From a checkpoint of a small self-supervised audio encoder (BEST-RQ): 18.1M parameters.
Rows from block 2, named by matrix and row number. Rows with one number belong to one attention dimension. Each number is 128 + 32 x the weight over the matrix's rms, rounded and kept within 0 to 255. All counts start at 0. Numbers have three digits each.
# v: attention value (model.blocks.2.attn.v.weight, 256x256), inputs 0-255
# proj: attention output (model.blocks.2.attn.proj.weight, 256x256, transposed), outputs 0-255
v.180:118116097090156110183089076129125110096135149131152098166146104087057186165139137080131116145114157123163082167198094189102100131132093108095144083125179143129129078103108096153174116115150159169142126162093159147142122144125086094115142126186114095111115114130145143125065155088194131101072115163117140148136120111109098111187108168120131122108119133176083146151139150155143112095133087098157100122114155116107108096137132178147123114131138134164088095116145129108118105147118086141117137120097099159155103139119111161141165141141155158159135145113155091108145069123109105139115094061156130177168163097161127107145161099071205135150154164159084194153142129119170122086081130160102103149128080063091112148147120128150167161156086136147133106096122119125112072142085120
proj.180:163176139143146134110169146105158140154151101159092198118143074129173083097100126066139146156185071114117165104073195089174112132094151175161071182130094123134107152151116177095074118106117121060160132183125080123125105087142181141141167138060161110121102167106111143156211125161085149168097108129125074159106151126137166130101137137114130127168147143086156126194133153127135153121096171145134128128120111134164162136155162109110151136106127136104167218169069105164160143087157089139172150155145120102116098117139125112118155139104115088073105101124122135154135133134219127136154164160103158158100131177104123098100159141143045131124127143134115136129141148098072138150101102121158176122202181180144104106110123118112115132119125145087092181130106129112148134117133140
v.181:140230084092152098071090138180101236157073052135150076119129067088219120155169135134132196055109152133108053177061052089036151176142131130183132123151121163149118174177094211104090042164059071143093074131127104159174129106104072078207094183091166111159089139103057146078157110128136123100101166197163143151070089189110141134149142108165113044133111142134143105111101075168094134138150178076081134199101064154131112108103085177149157146149113124168064137090107083169159128146087152100171162175072092080058137033132155114136149124103173150146205141107105190084065165126130156059141139113113137055073149140171079181114163129111084185148081109070138118065163153075161130141077096152166092060130128151138160165109201070116130079093109146172099146149215150086177146139202195
proj.181:112064114136133190082118105077146081137211129108188156113080183183069205105108109149084164165112080100198093088129123171172169081122090109133137141106152107077104136131179052144161179111092156168153138173145190096134093175096120160128153089129032140082183142155116168211180145185041128060171109086129088070162104088110070123150158158096132114127081126164176231140086067099046106184157109176128135127148128106111112144156158162093100137107150195103173123166238169168158178086144099135109137108174125154161117171070212123131073119113151171107066167180190063152188063195190105154111091114167091152182156082118187169125081116125180142127203132111090128154107097071098112090133182145193097111093102044121137108079035093156092140061129020106099121139074099099069109145163045
v.182:129114081053152176107109156171074184147110111107112089140087131090162110168149167149135151110096146172103098159129161127088147137121110065128111129116142097165125129099125119150091078145188127079091101097162111182127125120106092109134145165093186151157085106124104144118164148107106112140107155139131138125135164111123120111113090148165152122131102115097142119113187106123148142139112162160101156219172114121132114141100046134165148150076117168135110110086103121121154144099124103158173069112152159134110172103124147083097135058126093159108139113129118174186122161139143114136193138092109098112115135172098099123102125160095103193136098145105101107132122121154164184134139134147181046102112157155155131101126177161131115100103173135165181145129129120117143152111079157
proj.182:082140167137127181127145104093144157062151174155167127147138146155132189103106080143132170111144106122150117103122128134138146124135105168137150138113085124137129127174150125145180109152107118162136113123138184084093147147092140129145076088150069150112143147137139117126104092172104131099110121089109087099138098141113127141152127127109141113086103145164111115132071086112086120150134107114173128111128128145074110106125174154095066089148129139121152123156206161126125162143097137109076152155116082138135125103097104100120125162097187153138118195178157126072149085139094146106130133151128179139145105094140157159135097127124150103146140119146133091144148123096128084109112153120131134121098105080136110133130107087132122125119089087127101100153123133112088135146160068
v.183:144061154076147133177148126093149105080182187114133121111138108159096177161161145077127125165099150129139123088093105143153087138146101074139151168085158154077130154185089115094110125161183138093175111146130132169137098139141076082074140111146096181111123136138143154122077108123132119136093110152109066160147108078052084148115151144168174117148136152098100150134112158160157118093131062147138115140183153131148081125135161146167140092104097099123125118169125136088097132146131080147130138096088171150114103161168110143095115150140100118181095165144144109144124075124058084145139116135174149165149180127131126126109118061123192146128108104152107220183146083146162126157161082125128108139117126133084119090153110084086188130135104153120185159122115100114125127151109140
proj.183:127155131190169098107166074131159133168103071145130146133162150092163031077132102116143116153111074178136158126110172107133110104126154158155085110156109122174114090085135144117116153103103127055141146125094083108101129089148123177125151148097152093124131143148124183128215141180098157152080141150111152157075145156145172130140141163071144109160140119130179127174136149135138117091105160118128105126065120124161163176120121162150160138111139088112138187112010086101148129054122135102188108184137065127165143150085140114121142093109124138105107142047125104146092174122206184098087118150136139127135119141107122140107164169164107082148138143152122141123107152106055144134063156126148163112194148131180144137089142083105159087125178177129104115147103128139127129115137192
v.184:107180121129111173134102116136133133119124114157156120131144109126150094126135144143144133064130158120116184180115155157143117134128116148153127169110116143172085117094173072172091099114116144112095142118163159091144115110125158110113157122118138083130178114111169145098098128084132108096161095080181165111142131148149170188059140132095131104154157129137109117107132133124122113119139126157074086136139119091104155122109133082159127178120175143137170105129125181138123108136158132131105131110093113111124127128120145151140137123115099140132116118104162115145109127138158107136134128157164135162066155137099131122104143152070108117118149095143106120146125117115082133121119120115159102152072119139097103085149094121100115104136154144126138111126094132136150097112195104
proj.184:110104117114127108117160134118116128166154126124062110098102102155094166147139126131110124153120134157102103103135130126120143154131153136145155094120115118137137130136111155085124174169087115191109138127133121170123152108153111139159097170158106163162096144120130112149099104082133108082149146107078138119145126098139103091161156132125112149102124109111207167061123135148133152131090138114185158135102118110140125146130120152137128133172141106071083127107162151117082136150100109158113141134143170122078133116129157118130111124125156138127146098110144167122131143102111060122146096110135131058145116108162109106111122089154137145153100132107172164124118137139179108140167103130079129138140110154132136138131156150160134156172143120153135091102132100099125127109087113
v.185:106132112178077119104089110132129102177145118105126141134158148083127113127135098196161124120148189094148145116098119136101130113133152144136136114182156183158172166113128100095121104158136142111119147139056094153155113106099187124137123073130153126175124160099100106115127175105129097081173107099101151114109121167113195131162126105131136094101176119155099125113092086185079187139137164136157094121126150138136066111091148111139145093175157130148171157130104149167106111107107138138176177122105095169133084076070172151132123111106139124131157113120095105093164157153102146120138114126154127131166117135113159173072156108127135110134116091139180118137133136130099134078137118129111114116137163131155162133091109138116117092129131137103103109074152138172155149135139142
proj.185:123128107092153157135144151104121102119139119120114123111102108170124124158172138142113110145126112149054123142177103176156126130112116113133104148084109098098098088147110128130116161114070107164109131137167158133125159152141116149128078132147084109119098077148132113147091114091137151118114121147122125123166141114146071134137150110141135120148109119103130155070130108117147116141156133165120134134093127116165142135137103092102149119137148143135103119094198114119137137158155126122105141066140164108106176139164108126139081125191136152130128118075125188131116125102149106133162109123144135101110157162173107102183159115110099127133135151110151118125119153137130113141131142083108127120135101143096128090093160149172133129125086107126149137159140120149133107122132096
v.186:133071105166078135078177152166104117105129099166095223157149100137137113134121139191102114180077109106153135157147114141163178094149177128112140076123121130164143118121131152114158178131080120125120088127067152147127158123145178208138121112148114123095144134125111143150181136121123146155174130174109147133128119147135177162134146147153163120090148154142160143118141104122095169162113123147093160076158110092098118117069165131166113157068126119111119088180142135187096081152102133126133121129164132135132152219148089162124127151110128150172154121090143112106114159142093094116122090106133157158189119125141178100124130142093104102088078114164120136156138175122124132153165151094122125116096099126097088125124166106128133122102091096162086150149155141058107147095114135
proj.186:134154158133134147192077129105111144126128138085098090145122139115140113149094141107188104104091167108099155110141106118139070159099134153147149193134165156135146146145157111137097107155180143112133153096135151129140115174129146111132121119097146143152113125157153103102080121111163138133107121116171140113108143154101153138159097111079106125089178172124095068165126156095153108107134149110145138177125139171127116143148104090110135122154096080153130135105089136075157152085169123149144111120099121120152136070157147106128150141121123103098087102145093140114151075110122118148145158141114120110079118147091115144142121119125155108152145135115110136125127128153169130138099115111074122161149161133125133098176153139111135143167141159111127136098113105157139106153150124
v.187:139112090130118117179129148123173119134196157129159081084150106189155111150201092155180159152188122100164131047124143086132125074063133165139086165159108130116141141113145115092114081134137133127156092178098108110111078174105212218066191117079133118066106103122164080145131149104048167130139121100173140167094131097172157128071143042123128166150131081126154114152098134119115164079080134157142134098149141161143127092173118139063121094123160145139143148114137149154158152144139149090125133149135130163141128139108182114089159197093087100103122124088103104168138135127132139155172135105114152155153126105095150113171093141137130140152098072153059134131128102137145125141193101137156123114087150095146154128102130117065209142106143188117097096131165072177146173144122142
proj.187:045106125154136138106129161159085076080068091110080121143125157078099121080162129171112145128100142181140113173106052123143173080205117127135173092127145135148119075088094170112132205121133074146105135108151083164087178067146060075072115149213090165140156119156152170095111089154176097122147186137076143117156105155094049132155103194070188063106127072124162118145109136156196133125198110121073125171069078092161167178108101148163166172136118074127083133159080080031124099125062149126061117112150113128107180178121078112150051056219179162132150152091123156132041148113086116168098097131179082091133120135187123106086088128169167130128136086124220116105122191173089129148111173123103144121106140139171165116144133112128103094135114098162170091170121087151095175125138212
v.188:082150066144192184138104203132220169146072119166110154104118133147127055138079213136140151116111158115215109121110103155149134088078136162175194085129188215108126169142162113075128123057096135106120069138121054083125160116118160128161119145190129104131080156170086238134149185092129134155154130149149174118140117068140134140114106093090160138144172113042142126075128122171158120161067163123067144123124185105130098163164152137129143120143144157150177097134211151122192169157067155120162151146126072137090122159127194026174133082136138034071120096097107116109156105138238096063187124130165143199107054130137192199113144101146091141159127094187048096031111154081089168242065121115161009036123092104135144123041219149129255129078219231114113106114181132050130126145173146
proj.188:093087093096197151113141037121104124161243090108059140144133155179114140111178098121134092182097111135041110146089078075103066094130094133159073210069167130136120119135119141111151158185129107185137137194166132126136121155162098108083166119100089153200159069075190110142076104176090125069154110096116084204134133187086086150179167137094167024078106074164147138179074134097146111166129099161144120171066066153093192131093140205065173149102087114097079184139071128125174094081171081143055098101189136195161135199136190150069075175095161193121131121134191186125090140123110118219141148163148163085147210166133091104110125104114162110138132109062241184148179117147138140092209117079175147132092229117124164143104106125151042080168071088094106090174101127170081108097114121
v.189:105159119160077095102113127121108129139125102130047188107119107149156121120097156170140148138108152090144150136107131133126134148092136163100150108195148165125146123152119111118144140105083133078084098163077107094166157060128092182112122134103123109147102179166123173115122194101109115108146092126148147143087119163104124142117132096105185074129074105147119103133089126153109100080144160105114104090056129101117054126132124122133138167182150119203114175165148163110131163061095131144151122125141153136117047127118177119119140136141144078145126109085137107110134126136121107098096113130092123144119067126145152158117130143146114100157160065166100139121129138112099146171162066140188078130100104107092145099114097094111098124093118138120078101127139111103143120111135129
proj.189:105099101117129131157115152109113111146157163081119134143129163108062137172132132121184079120105136162119133110141091099156076073173159096139081181098180141116122120086126159128149178146146148159152114111146083137134127173138139137136130126168107114141156065134160116127102068142153117149147124153101134128147152128106130172166132108156078162134117112113139149104127078125156124174133127197099135128134135173122157113118118155090181079086094096093093122095092100149148122144169149152098137108205109164149131142112134152141071128110170141100173091139118179113145066145088125160174141110118097132136176157138136137111135054096155151109146133114187147128107142186161143126193123100134136096109172125144139117100143163121098165147146130108146119151131165158083159112108125
v.190:121193131179112141167140148147087142144121098141159102107159131133148148117124139154133149105188120128124118183105144161126082173075143150101141121172109156071140122110115125180098116125114130151084135128170115110179084067131147135096145133106066093113117117149134112082128142172085138089148109130098133121125120207141129103111091083124137166113159118128105085181129158077068142102087170140169129085154124111108193099185161117105149194130134110126147144106125128186135140154111214146114131109144086133130069096143150180122177089152118157122167166080161144112130144117142132118128104123161122104107118142078154164140134187106143096147125102126127127126112137113121138093120170129148110084083160112094150171135063116097124132142115123098100118139149104151136156161138127
proj.190:121093122088116094141118102111167067125133162127107167099132128134087146153147159085143070100109150148117134083118113126111129114202151105157141146151140112186116136113110111102131175115119136154129145158122106135126185204135137119130154136175137143164126107126096120125116092075179118110166115132131166123169129101127123138164182129119106101172118081105139148084100088155128142145148118127105101162130147104140087114110074118150138107129146125152114113140147121101120109110097087100138177104147152105104160098155150087138082148137147101168140111112135142105139112127090116152154129122132120142155135134166089129130140042194084139106140103116185133146142116144150125151212104124095098143129146103171090115153148162134115120129103141153132108122137120134119109107110117
v.191:143122160130140136161166125123104080156122162095147142132172171155081104088083097079087115146099117132142153090130135131137134162105156147125145151109148114124189155156134135102141202125184171154148107131088107140121094161123144101085136104139121143119142167140113086155109126139153124130123081079127114123135138106117139119136141151195087139158147154093099087122071147125133111135110088128174134103141087159124160065137164135131135078094092136113165114102132175127090155124069152156098153105130116187145096117148141157133105165142159124165131154111125142160154076102121126134089121111143115121176152150157161117127133141092142147143088135138162093113116120099094139113138084115086096173172137090103183098111065087117112106155139136096178119153127139187123163145078100
proj.191:106110135135117161110114124144162139125103084123103128100142112093180099134175140146110100139137135159112130145119159153148132100127086091112113134141115136130094121118107139126079086128087081065126146130153121166123136102137103134105117114134133133150119108135134123095171134125149139154121165148114145116132145147159132156106120118124153122114100129128142157097162150147144144129122126128095117128128150117132114176113110108125124165140174125164119142155114135134133114115160128107126104104121123083126143131096071114073123085172092143117169119073119114105060181122116145103126109135161122119107144105142099120127142149147119101121136126125149126147122148156143111126104155130137161109153109178158104120136175154126155107132116156161166130130117117111140114104157181
v.192:116162165144140102152103124062117091104084159151104091144123164160155146154089136114116114113161135093113126068179164143117145139163129063130136101137181127131136128081118155105127113139088102138139099139144130133129116144049118136094126103195173165082134108146126139103113102148100118110153151086081125155162153139187124121136181152129142212157144126095153117126128121077189157195110170062116120111087120126076134162114126161131158093111196178114134126113144105159124118161126184111095101131125147141122123167104104080091111145104132116146133089138171159138103109079122149105139161178173159109100115136136118150112138116132148091129183169144098057116098107133180152173102193090104113131149118116113100119132088171133190148101119136118162127121139100149137173143153127
proj.192:122149116122099118150166151153153220120167111105125139073142125105125125121194105206159103123139136162136143172129106100116142084136180120144099150095077214123133151140132114090110173118180136099123093102125143185208153141195157130147140117113191085170132115171084191142109097098192162145163107127121120135127120060157140101120113121098142090119112125131077133131148192154160110135142058156114156140166087095081110125120094118134133154124111124107099100127148153092138118111179121143174105097122113131081172111179125149119099144161147125099142130146112075135183133138073093139093113119101108119155160136173142117170136171105127122141119110131119168143060179147131096153214045090119091118091114156108157135179112109135095159130158111094195121089108145158128157097128116
v.193:118145048185144152114098158083105178093137067116086176076084095123158156083105138128112160161164111086207137144160083135148125143112113169109156150131084123132205146157200126088155158136103139133068113104102091185161151079148111094119136127130148104187113152121092194105143206134128187123148113123172170159069135160113143101117135108140149137132116123117109113174131148132118190177120155137127092111120111145142058109102155113108122130154093130100137182147103127155078139084135088120176204081094120131097115119097102132120154171088097075174170179142158125095082150119189150120126123104057106125115109121141150120123121148108168139164078095122136130146160140130146133065197124068065153150149098112083083098095101083107166163171074128122111115110119128089128129156137169
proj.193:111128133112199136130151112104188074164134138121145148115114186123067059083128069110119071141065091187098141129117107110141109116119155064127123107130099124125082148098116095176105117159143113103106093061131156088191136118140092130101084103103200094163129126149155139118121084154136140174122078171103113135152159093119108110144136147120134104167129139140178132106184120062193100088107143109102137139118158097109108137155070205111165058182107080119117130139124099121158099161149129143127142141180116141141186189118181135146090119155153121082097169073136108113127100098049067114130140136186116110162144178147132159137148099137172161180152136133150140120178153156052133142087169100178156107130181194178172126144141134113132091136146163090196125099104113171122114115168203
v.194:099122146140113154089163143148124085154134172073144118118111129107098084132127070141148073125111124159114156137146121152052167117153136129117124127124084137129095143159158156116142144149137099146156103119071095167141132148141177170136127178159084084165101112135180119155164165116181131147117164156148088100134120083116114160150100145126116082120126151155104133109171106106105109073137129123108102148117141149087123124158091107101151123118152088171106110126119140153100169067158102104155072175165116151136129119102107088126148125132155128180101090102107094099169095139093107160136182140160133123091141090141125128118151150115106138092171131125104127106152136152096084153142122179117095140120112115130188155141119108107116140111079124145130160165140162134111136126132144
proj.194:183098163112099132151153109095065129129099131117177105139141075189176157157104179093081183123157151108148098091103133125181089145106048168128168193119127118146132132133137173114147089111115115110143181173194125109058108101098155114158126083081079139072161155105109122165162153148035086074133158075136121142041128189083111161135177126102158141114164148120108095130052129196083179132153150182189123143131137167193187141109198134072107154109168143114148140079123143100124091148093102117092106095096116113110082112143121135094163120102130157136127132142151152140142111124226135104223113093092187183151116112089093167049102075121103117094075088118120137128181135078156143074054160189163140128159144106124074094133178161166112142121127119163069087118194138100166120101095102
v.195:096051137100159134155140126156089144101141108148108152096134086141151154113080138178134134173136089144188149119105159093097073080087086156158104088147122133150153198186187090127090117082123094185088075088120060135087174117184154119138066158139162145202138104130100143147173166082150074151186141158190167070137054172137091197147166074114130140074171101122130151070151071129094132154152103144167038146138121164066186119196099130142187160142129123130064148172134082129113126076128094106112218140114086110161151053141104099110112164184180136089177114151187113161140121172186108182154132078129161112089104109166100139089050075123129179161110111123142100072159185097118182114147121097180097098102099162108111180119127136122101139146160119136127124125085149140149188110086168
proj.195:196122170113193173161157168110153083113102137071068129101089123133140160104169107095122177108145121153180129081098115114128179145119152121145146132136190132102101116102142155114140043088106163110163151122161039158115027082109094139103211103144151099072137122106169150114139164145127135121189172140126116174101162139040102139113090118088085117086128126126146123187113145151136129081084160148121119198095077120182126086122091129099102168121137080106109182062047191101164138163112142080124048099156124171100073145120188111037161121078130114145079157062140108096139042122101138128169175156147117084156138155101116099091118162137072150070112096076154239192188127149116102066128133137149139093154161107139066176110135141083125076191091152105108075127137135158142133150121126
v.196:171099129168145150117130181059093133111132121117056138180123160123067111228105094087159159150086113119161155136146148091158075174115092058163145129124177141143108190075164103148072170116125121143134055127092107165095125167137191115165133142183138063196098123145133105098121095126196120118142147121080174148116130079172164109113106125148111176081125126111112111124096130091175195207115127126074148110143168148144165099118127130108215096068116225141110107108155114134139149142147111128129177133126093124091136145123127127124122062120106142103195120168177132149131137083150132073119163177148128107163119147112136105135119130133175110107054168185129148116061118179146195097126123101079113151100136131158124126071113176202195156109126140132197079103133165125155132153078129
proj.196:085127128083147134131105103149157100141160150093137102118168129110185094104147095135103153179138146131092151159139129173161132072134102195116140083121114083084125133093111150102116117116141097082087146105156144098121169098125134145044127137086124136147174152188144133164116128125065116114125148125133131173146108144151061148114201105076182100101146097143122152148121130118128158082123054115152073127079117109124130139157147126090062115170110069104178113166119153110173144149193103107110108131115197113127185172124138164116092157136133148101096145092092120104087170149122117131099127151124144139110141129113098106107126135124108144152107161089118141130227122136086098155120146163191122119108108172143158124160181102084119146121139130143128143147160095108100123070159220
v.197:088177115157123118093133129164103105108162143108130114152132160115074129147132166095137116123127128143184147133100147125143106112122119118134097114084133081138138185094169096044100123127135120111091079113050135117092120083116161110182097142137137129125125064174119110129114130115158162111108157152139141122109157098050143178132138120125117106109166079097083143140212166167183130112141119106081095147127139150151118127153069085134106145082104152124128124163150125152168172134126066155135115154126096152116084123137134113139081071170118092140143112108169063147107133155138081111122156156191155135150130149136151082120133069151152100116134150128170064108117150163144114114208103133085135164121067177127077059117141107079155130121103159149092058097139155167133120089126106
proj.197:183102120114181160102143157079175128154132126126132103143138123157129083124089138070131138147136122105101154136135097100162119110142085164133193164101127102127157089178071142178185125184129080082139104154128092085103073124137170121115149052098100093146144160094142189175152173091125152120152138168087087165054094141166004115141172139077200132116103189135139057085082159196094132092112123066196098076071133149137175107070133191110146135149194130146159153098093090124144122146113154106136168160185125082108137120143096158142166149078161185096048129078120164059165098097184112104144123077141167118146132131137152141084114146136152150133132125128168147115136106165099106100026137136173119092171164124153158153095106127161154116134151109098180162101155154072164143150124144
v.198:150157082115153115140134127145165135096146113163085139073120106140133173130133178105160094144122138145189131094138084139134120098135104118186126149085125188130156092135121125093145129141180152146087147105115090150161183050177114104135139122174101164165092131083121157129062150139205149144083070171152136152175168149057150090110108183117182167109092102113115145165156137152123099110157105073101095140100097070107057137110085078169098113147099097121107106145139174169093153169101177170143140118100126100127143128100124127148145115132130108139180120103113095115100128103132076090134103110138161182096107136161163131109182114145135084113186089146155083162072177144149105127126117119085103150126075103088090072135100149106169162131099128120171129096096114121193119131150141
proj.198:137117148160164123123154115096137116181115118107140159129158134162096069113089115124119103138105130130070166157109146039157098107104192091093158118122064112154174169120130127158116145222123075062116056141125136113142059144096141148127082098061171059153102123186123147122150094069083165132104085098101111161088142086197098168160135088118119107151145145113162120100110106103165111120113185144179144087122147169111147166112117183128145116172141148109117161120152122103101112151162107165163162124154101141125134172141159165159156174142154139110078141109131168125181110113117131145149151156177116157121158178124091143164126123117166130191151150131138133100149147161096130141089095090123150104160180130136171148083171104167141094147163135123161142073155137148124140150137157
v.199:150108143097121100091169129175145091109138158097160120148096205076146128139127099126114171085149084105128108114163105107161133108124104124121095168130170159113114113100211139141133125113122161130117102134146155109066110162154169147115146117101147083164136102112153120177139099123128112107077064115109118159079136104137101084122102128159123110110100067162102125143096153178097110134131164154137149124191110120118125151083133073130154119154124124145078164139088111155132154096115118135177106164130134106124173089117127187116141130135111136157140206181163152111161104133066070165111116088121136080118174102098100107134134131123185150139110112159135146160141178137139133115133104154102126132130194177150084139154118101183091148163125132142077138156156138139125078201143128
proj.199:082092127170151143097108115122109112165094210112175154172081090176122095115076128107131139152137113120121095106134148159173097128129079144100149138131078067171127136180118089180147164182096114121103162133136102109134114092062150131170064130121061169078138132123111091108167118173110096129147120150123129126101113181098166145153123140120139118126106141155144140151110067087101108053108089083119108156141180151174156093100124168132095133126123119154184135146108110110095122097100158094089147135150110145145131143125123058183139081120138092085090149125105104098097143142170196108161128089080162175152095163112067190097125113136149135156148101113119069117136065155105092101051142129148130120125102068167167100101148129134145169106120079155110131134170113087149108068134159
v.200:184154165128148078172133172120116138159167167139136100149102117090106143147143176157099153133158143098137142112117114118032164101141132141150135173111135168187098069105105088154139120120114117113162134143137118133134105103091103110104138090057110114141104136130123106082108163135181177160119150059070142078099084113085093146114137152174104148090130148184066178193062130127089145106105125125082087127176085124114049152094162134121137122149169148125104127140130128152102179127104098110154162104122112131112124119150122127146120116069059135149129116153169185153109115163134092190169104126106136136091112157136171177137122114158160175137101117135120179147094127090147102130099191116070118162081126081110139079146118142175148137143142165103092143152096148149163155139126090
proj.200:100135090128066131101110096106129113138123093165157112118150103107110143161129097171137093154087158181128137077126153111145098137129142085099132081135121142109141150195148125130156175170173153150070065128083122158145164153105138152151101134156150098116115132141080132138117092113141097165117130133117090137148186101168179143150130168142140113176116147076134098095171103166151115134132145076138145140122166156126113103148133093146171101121137136094088148170129112128092132104123150193121167115161153146171152164125124146136116103121135124074120107127059120108153147184057166146116121147147179161114206110118074140130121136099131086150118138139122060096122160204100129115174088108129149115127111139115095088106155090175133182079126091077135130063125106133065125074138176
v.201:139118151111116081147172083125139083157144157126154084162160150135136079110136157150115152139083145111119117110160162118158144148129140101123072146154077106126087137155097131116174147144151104178119137137132136148097060125123119125109089145110092130092134111106127136151151120132083079122142102104139097087156114140150081145130101093124143155116162069132120133150111170147120137147128140150174080143139040202115167110152148101129101121163133122101129100079061178178105136080120126123112165130113144077103146107136147119086130158128155078157094143115142105173140138153100108135139110123103114146113164108178132110089115142126170143152167124108105140152146108127132137155112147092095182137121144133158159161110113107160159116153137079107108164096120119111113103130119112
proj.201:115150117119164148112112150134129151140072126126107156112103115103116123095129110127130123140140109133163109131105078169083125128109114130149144151122130154130146104125145159100092112130111126144138092136123101132161108109170097134135191099126136188168116150134112143127123127105152194136143180155126135134123123115139163095121142151106106086132105139148161140114093124103135135137081106111115165145178161074142065121118100106133164105111153110115144123151175138098115146129112119108151104115131104172150102172123129084144119088167157123117151140141159120128110100077098138112128153125147149126136094144134123093127149099158113121135136096117151119128153135113146143123099097170139140111138141155103142130163097143116125090102132142143160117148143122146111137129132138
v.202:157164175161129099122127103104153155093080136116089153120224123091076156107147108088137183146102101065154175109101153104143093129153137135137138162118148144173150164111149093118153080101137156142146135089140071151128100057180129135091144145154140115144151137078123094118092120167165174131182105099113130120060106156111165162106088157144208139075140143152081135154105158132167153129149137152117161079157066108112152172050170087153126090124180137127140110117084161126150141177119156159111206111135164135133078139117164125140115097069165098092117105135094158098116126097093161118124143153109110115145092102138105138137171122122138166097165129144150113125128037169143135087147131140010152148158090099122128118123101093107114142131115141131160175068107074150145151140118147
proj.202:073122116139150103105122105137121130150192111149164141111081155118080068072142138156100044130142116178130135119136139072106108122145127095096114071165105132128121109094138169146112236139119118103103099111092152108191142166152077135138088108134147146140115174197104216104172091143127151118106117174110114148154148071173152097139155083136100155195123093095137139094191108080149057124071106090144125132141173088127072085139084170161168064145051119090080153146171091135123135103174143133157117176129101154146179131121142130170073156198142149128112139119132082145101126131090127103084089167140111186141143133161149097175154108148148122178155086130149116101128192131103098147136100062174162118089144173135150080090091102104184085126076129107205132172137145143124138125156163
v.203:153093134095139173166105114113118100103159118185119086046051149136133108071148116110147152111189146068089155155128121137091168106133117148097112101111129154139191145136134143144137094138133124126088082122122111130135141086137074098135114098107135155169126140121058167100199111151072125113169164127111154126136106210116153140116161129123120111066086126175146198126035064200130144138126129146151111068155099162101134152124136158113163142097211152150167134147164081086091082105115145069112112118103123146100119078159127076147090118076120149130089116153129135153057181164164158122159118127043198144110149112161093160115126115140121192199126094144087144096158117108123149073140134124144120126117126121085136140136111090139152095136161148089108179129097165153097136084154082
proj.203:179185151153116126147128144143135163098118091119116130149166119117129207145149097203102049157117124152188161118119137150089163100157171090141141098129154203138071121117146128068135136072115171142155151123136114178161121158145116154121145151139141069096133109150135106180083116079231148102117128147104084138155135070115115141157071145118100121134150077075123120132173142144162112123127120140101135191150105081129121138162125084151142151143108116134058117104093164157109117093137111174116128104165136150125108150154155136081123132132122090126176096084126090106137087161095106149170152138203104082120145060082163088096159131108083152072120148101145144167094181121159174136203122100089098122102114146118064124114100103142061157098096165103122065121103122158136148130110118
v.204:155135146136110117111132102189158161128143147131150141135143103154165145135136114134145142116096081099121166156134120089199151118108136145134125123092090141124136154118156151159117127096133163143120058128146092165158077105159152109171071202107067105116168123090130082099140142078136152119144046107151094094095113150143154147160085058101161086119127058110098139135124143170116131125156115147105092127175097107203097172126099181150134113119147126082127109126127091104158193134132119074140181103138124121121147128195117138095123160151126163126172116150164141125095168164098102122156144122103203131083154103133137151126148092147172159137152117141103134140186155088156088145097097107144116164145083080135097111119093088158122095093096090107074140112107151133160098087083118
proj.204:116147112127124116127139152077107137140118097122192135082090155106071129095137084147102110145130129160156121081052157112121117139123133132128149118148157143129120133104135156126099169137106058133155129138146104140088124090118107137124150113129146159157109152168114193165141138196107127103141148138123124136108091127128109111134149163129155135130110158195186154141169122152173124111082139089120145152101139097097107122135136105161177082121107092133147156140098138125143119067111119103066122159124098144115146175101196078152088073110156097093105129114153105128129128113130153114128118138141116129152153114154105096122087170174142130138118113101148123108164087163098096112090133126158158073113158144133164115145131129115144149121125154155163066121116093139092127136161161
v.205:170120123103131120127103159132099127109174156154117132133143079131067125140112118098117140119095186177173172086067120163099102129132056137162153137116079141163135144156103108177072151106175119110130107142163152085158134071131112123151080108142159095117087172142145117077139187146135182178177141077160107095140117112076186151168082141141145154083135138115034126135076161121146137115148114139108128150152191087155136133161156101123124095102081206197177140132131164108132110095115142174155182108148178144141096164137150125198084130086121103115112080163161144137084155078178107131141123115157158183094099142173142107114186106170149098123132139171156081106096119137107115141096109142064097119106101076163152097106134148107114174180113174141155089154120132125135130124112103
proj.205:140091081128116144127144100146168156142121116106139094124108131075147125151173142155145140130123106105071120090150145117149097106141159127102152040093154060091136122144107120092156136136085114184114084119106159102095159219085141162123146118140077092153145120130096139212094116073125138107075158107084130133075132118167089103110173141123141168164134096127138125101165082146142065156122118077131137091119101147121125131129150158175122131117150094098123130197142114143151141143184122139141073133147142146121173102126110159100102141179100157125087128100130098097102164213078128103104123189128151122102185138109105152157117117123107077180099150084156103156178148157103092150175104126153120146102103158139121142116152115141138146089129098116143132113164112103076117104169140
v.206:144157117081139134124107117093104210118052060162102102107124144121144161117111079178147139180126043086097088065145154165211092114156114179203137068148088131100181153159156104167181104096134129170098117080070076208111117100159121076075135179157146168171168180074068123101163125144161171119160154095127091148159125162225149162079096027123128141103166133110196158125055098093142115236191118191155081124131061152163130098111121160106209099146144137132159127143139146150062130122095188116158227139144127130106170140105135143161176149129092081067170134132105150175129163083169154145169098171085227085131101163114079091122094133042049180052099083147147173100178118132156234108093094112136141122153129104122097125114132098147193147126107132146133131120106156109123153156115164
proj.206:088131152141196113175136069143145069110176178108106161042128206118106094077212089162095120167100149184151176111053086056064195069087159035091067112162171133109065142000148175131000159076119128040166125101134126076127154122096032151107138181123188142170102098184151153120108114190085111143128090198145138103166121047088162096143128115097116148138164067143157173164220046076139065137101121170081124159127140086096071139186129110144143096126044071091090158115111110136206090126205122149059039136106104169151140157157169067111054141199154150121148181123155087166036110118063144119087157169148015134138122117100183083167139096176167123136145143049119124146177181100075158131208192116201175148108161177105165154135120164016124076112084210115163087196071113158094160106143217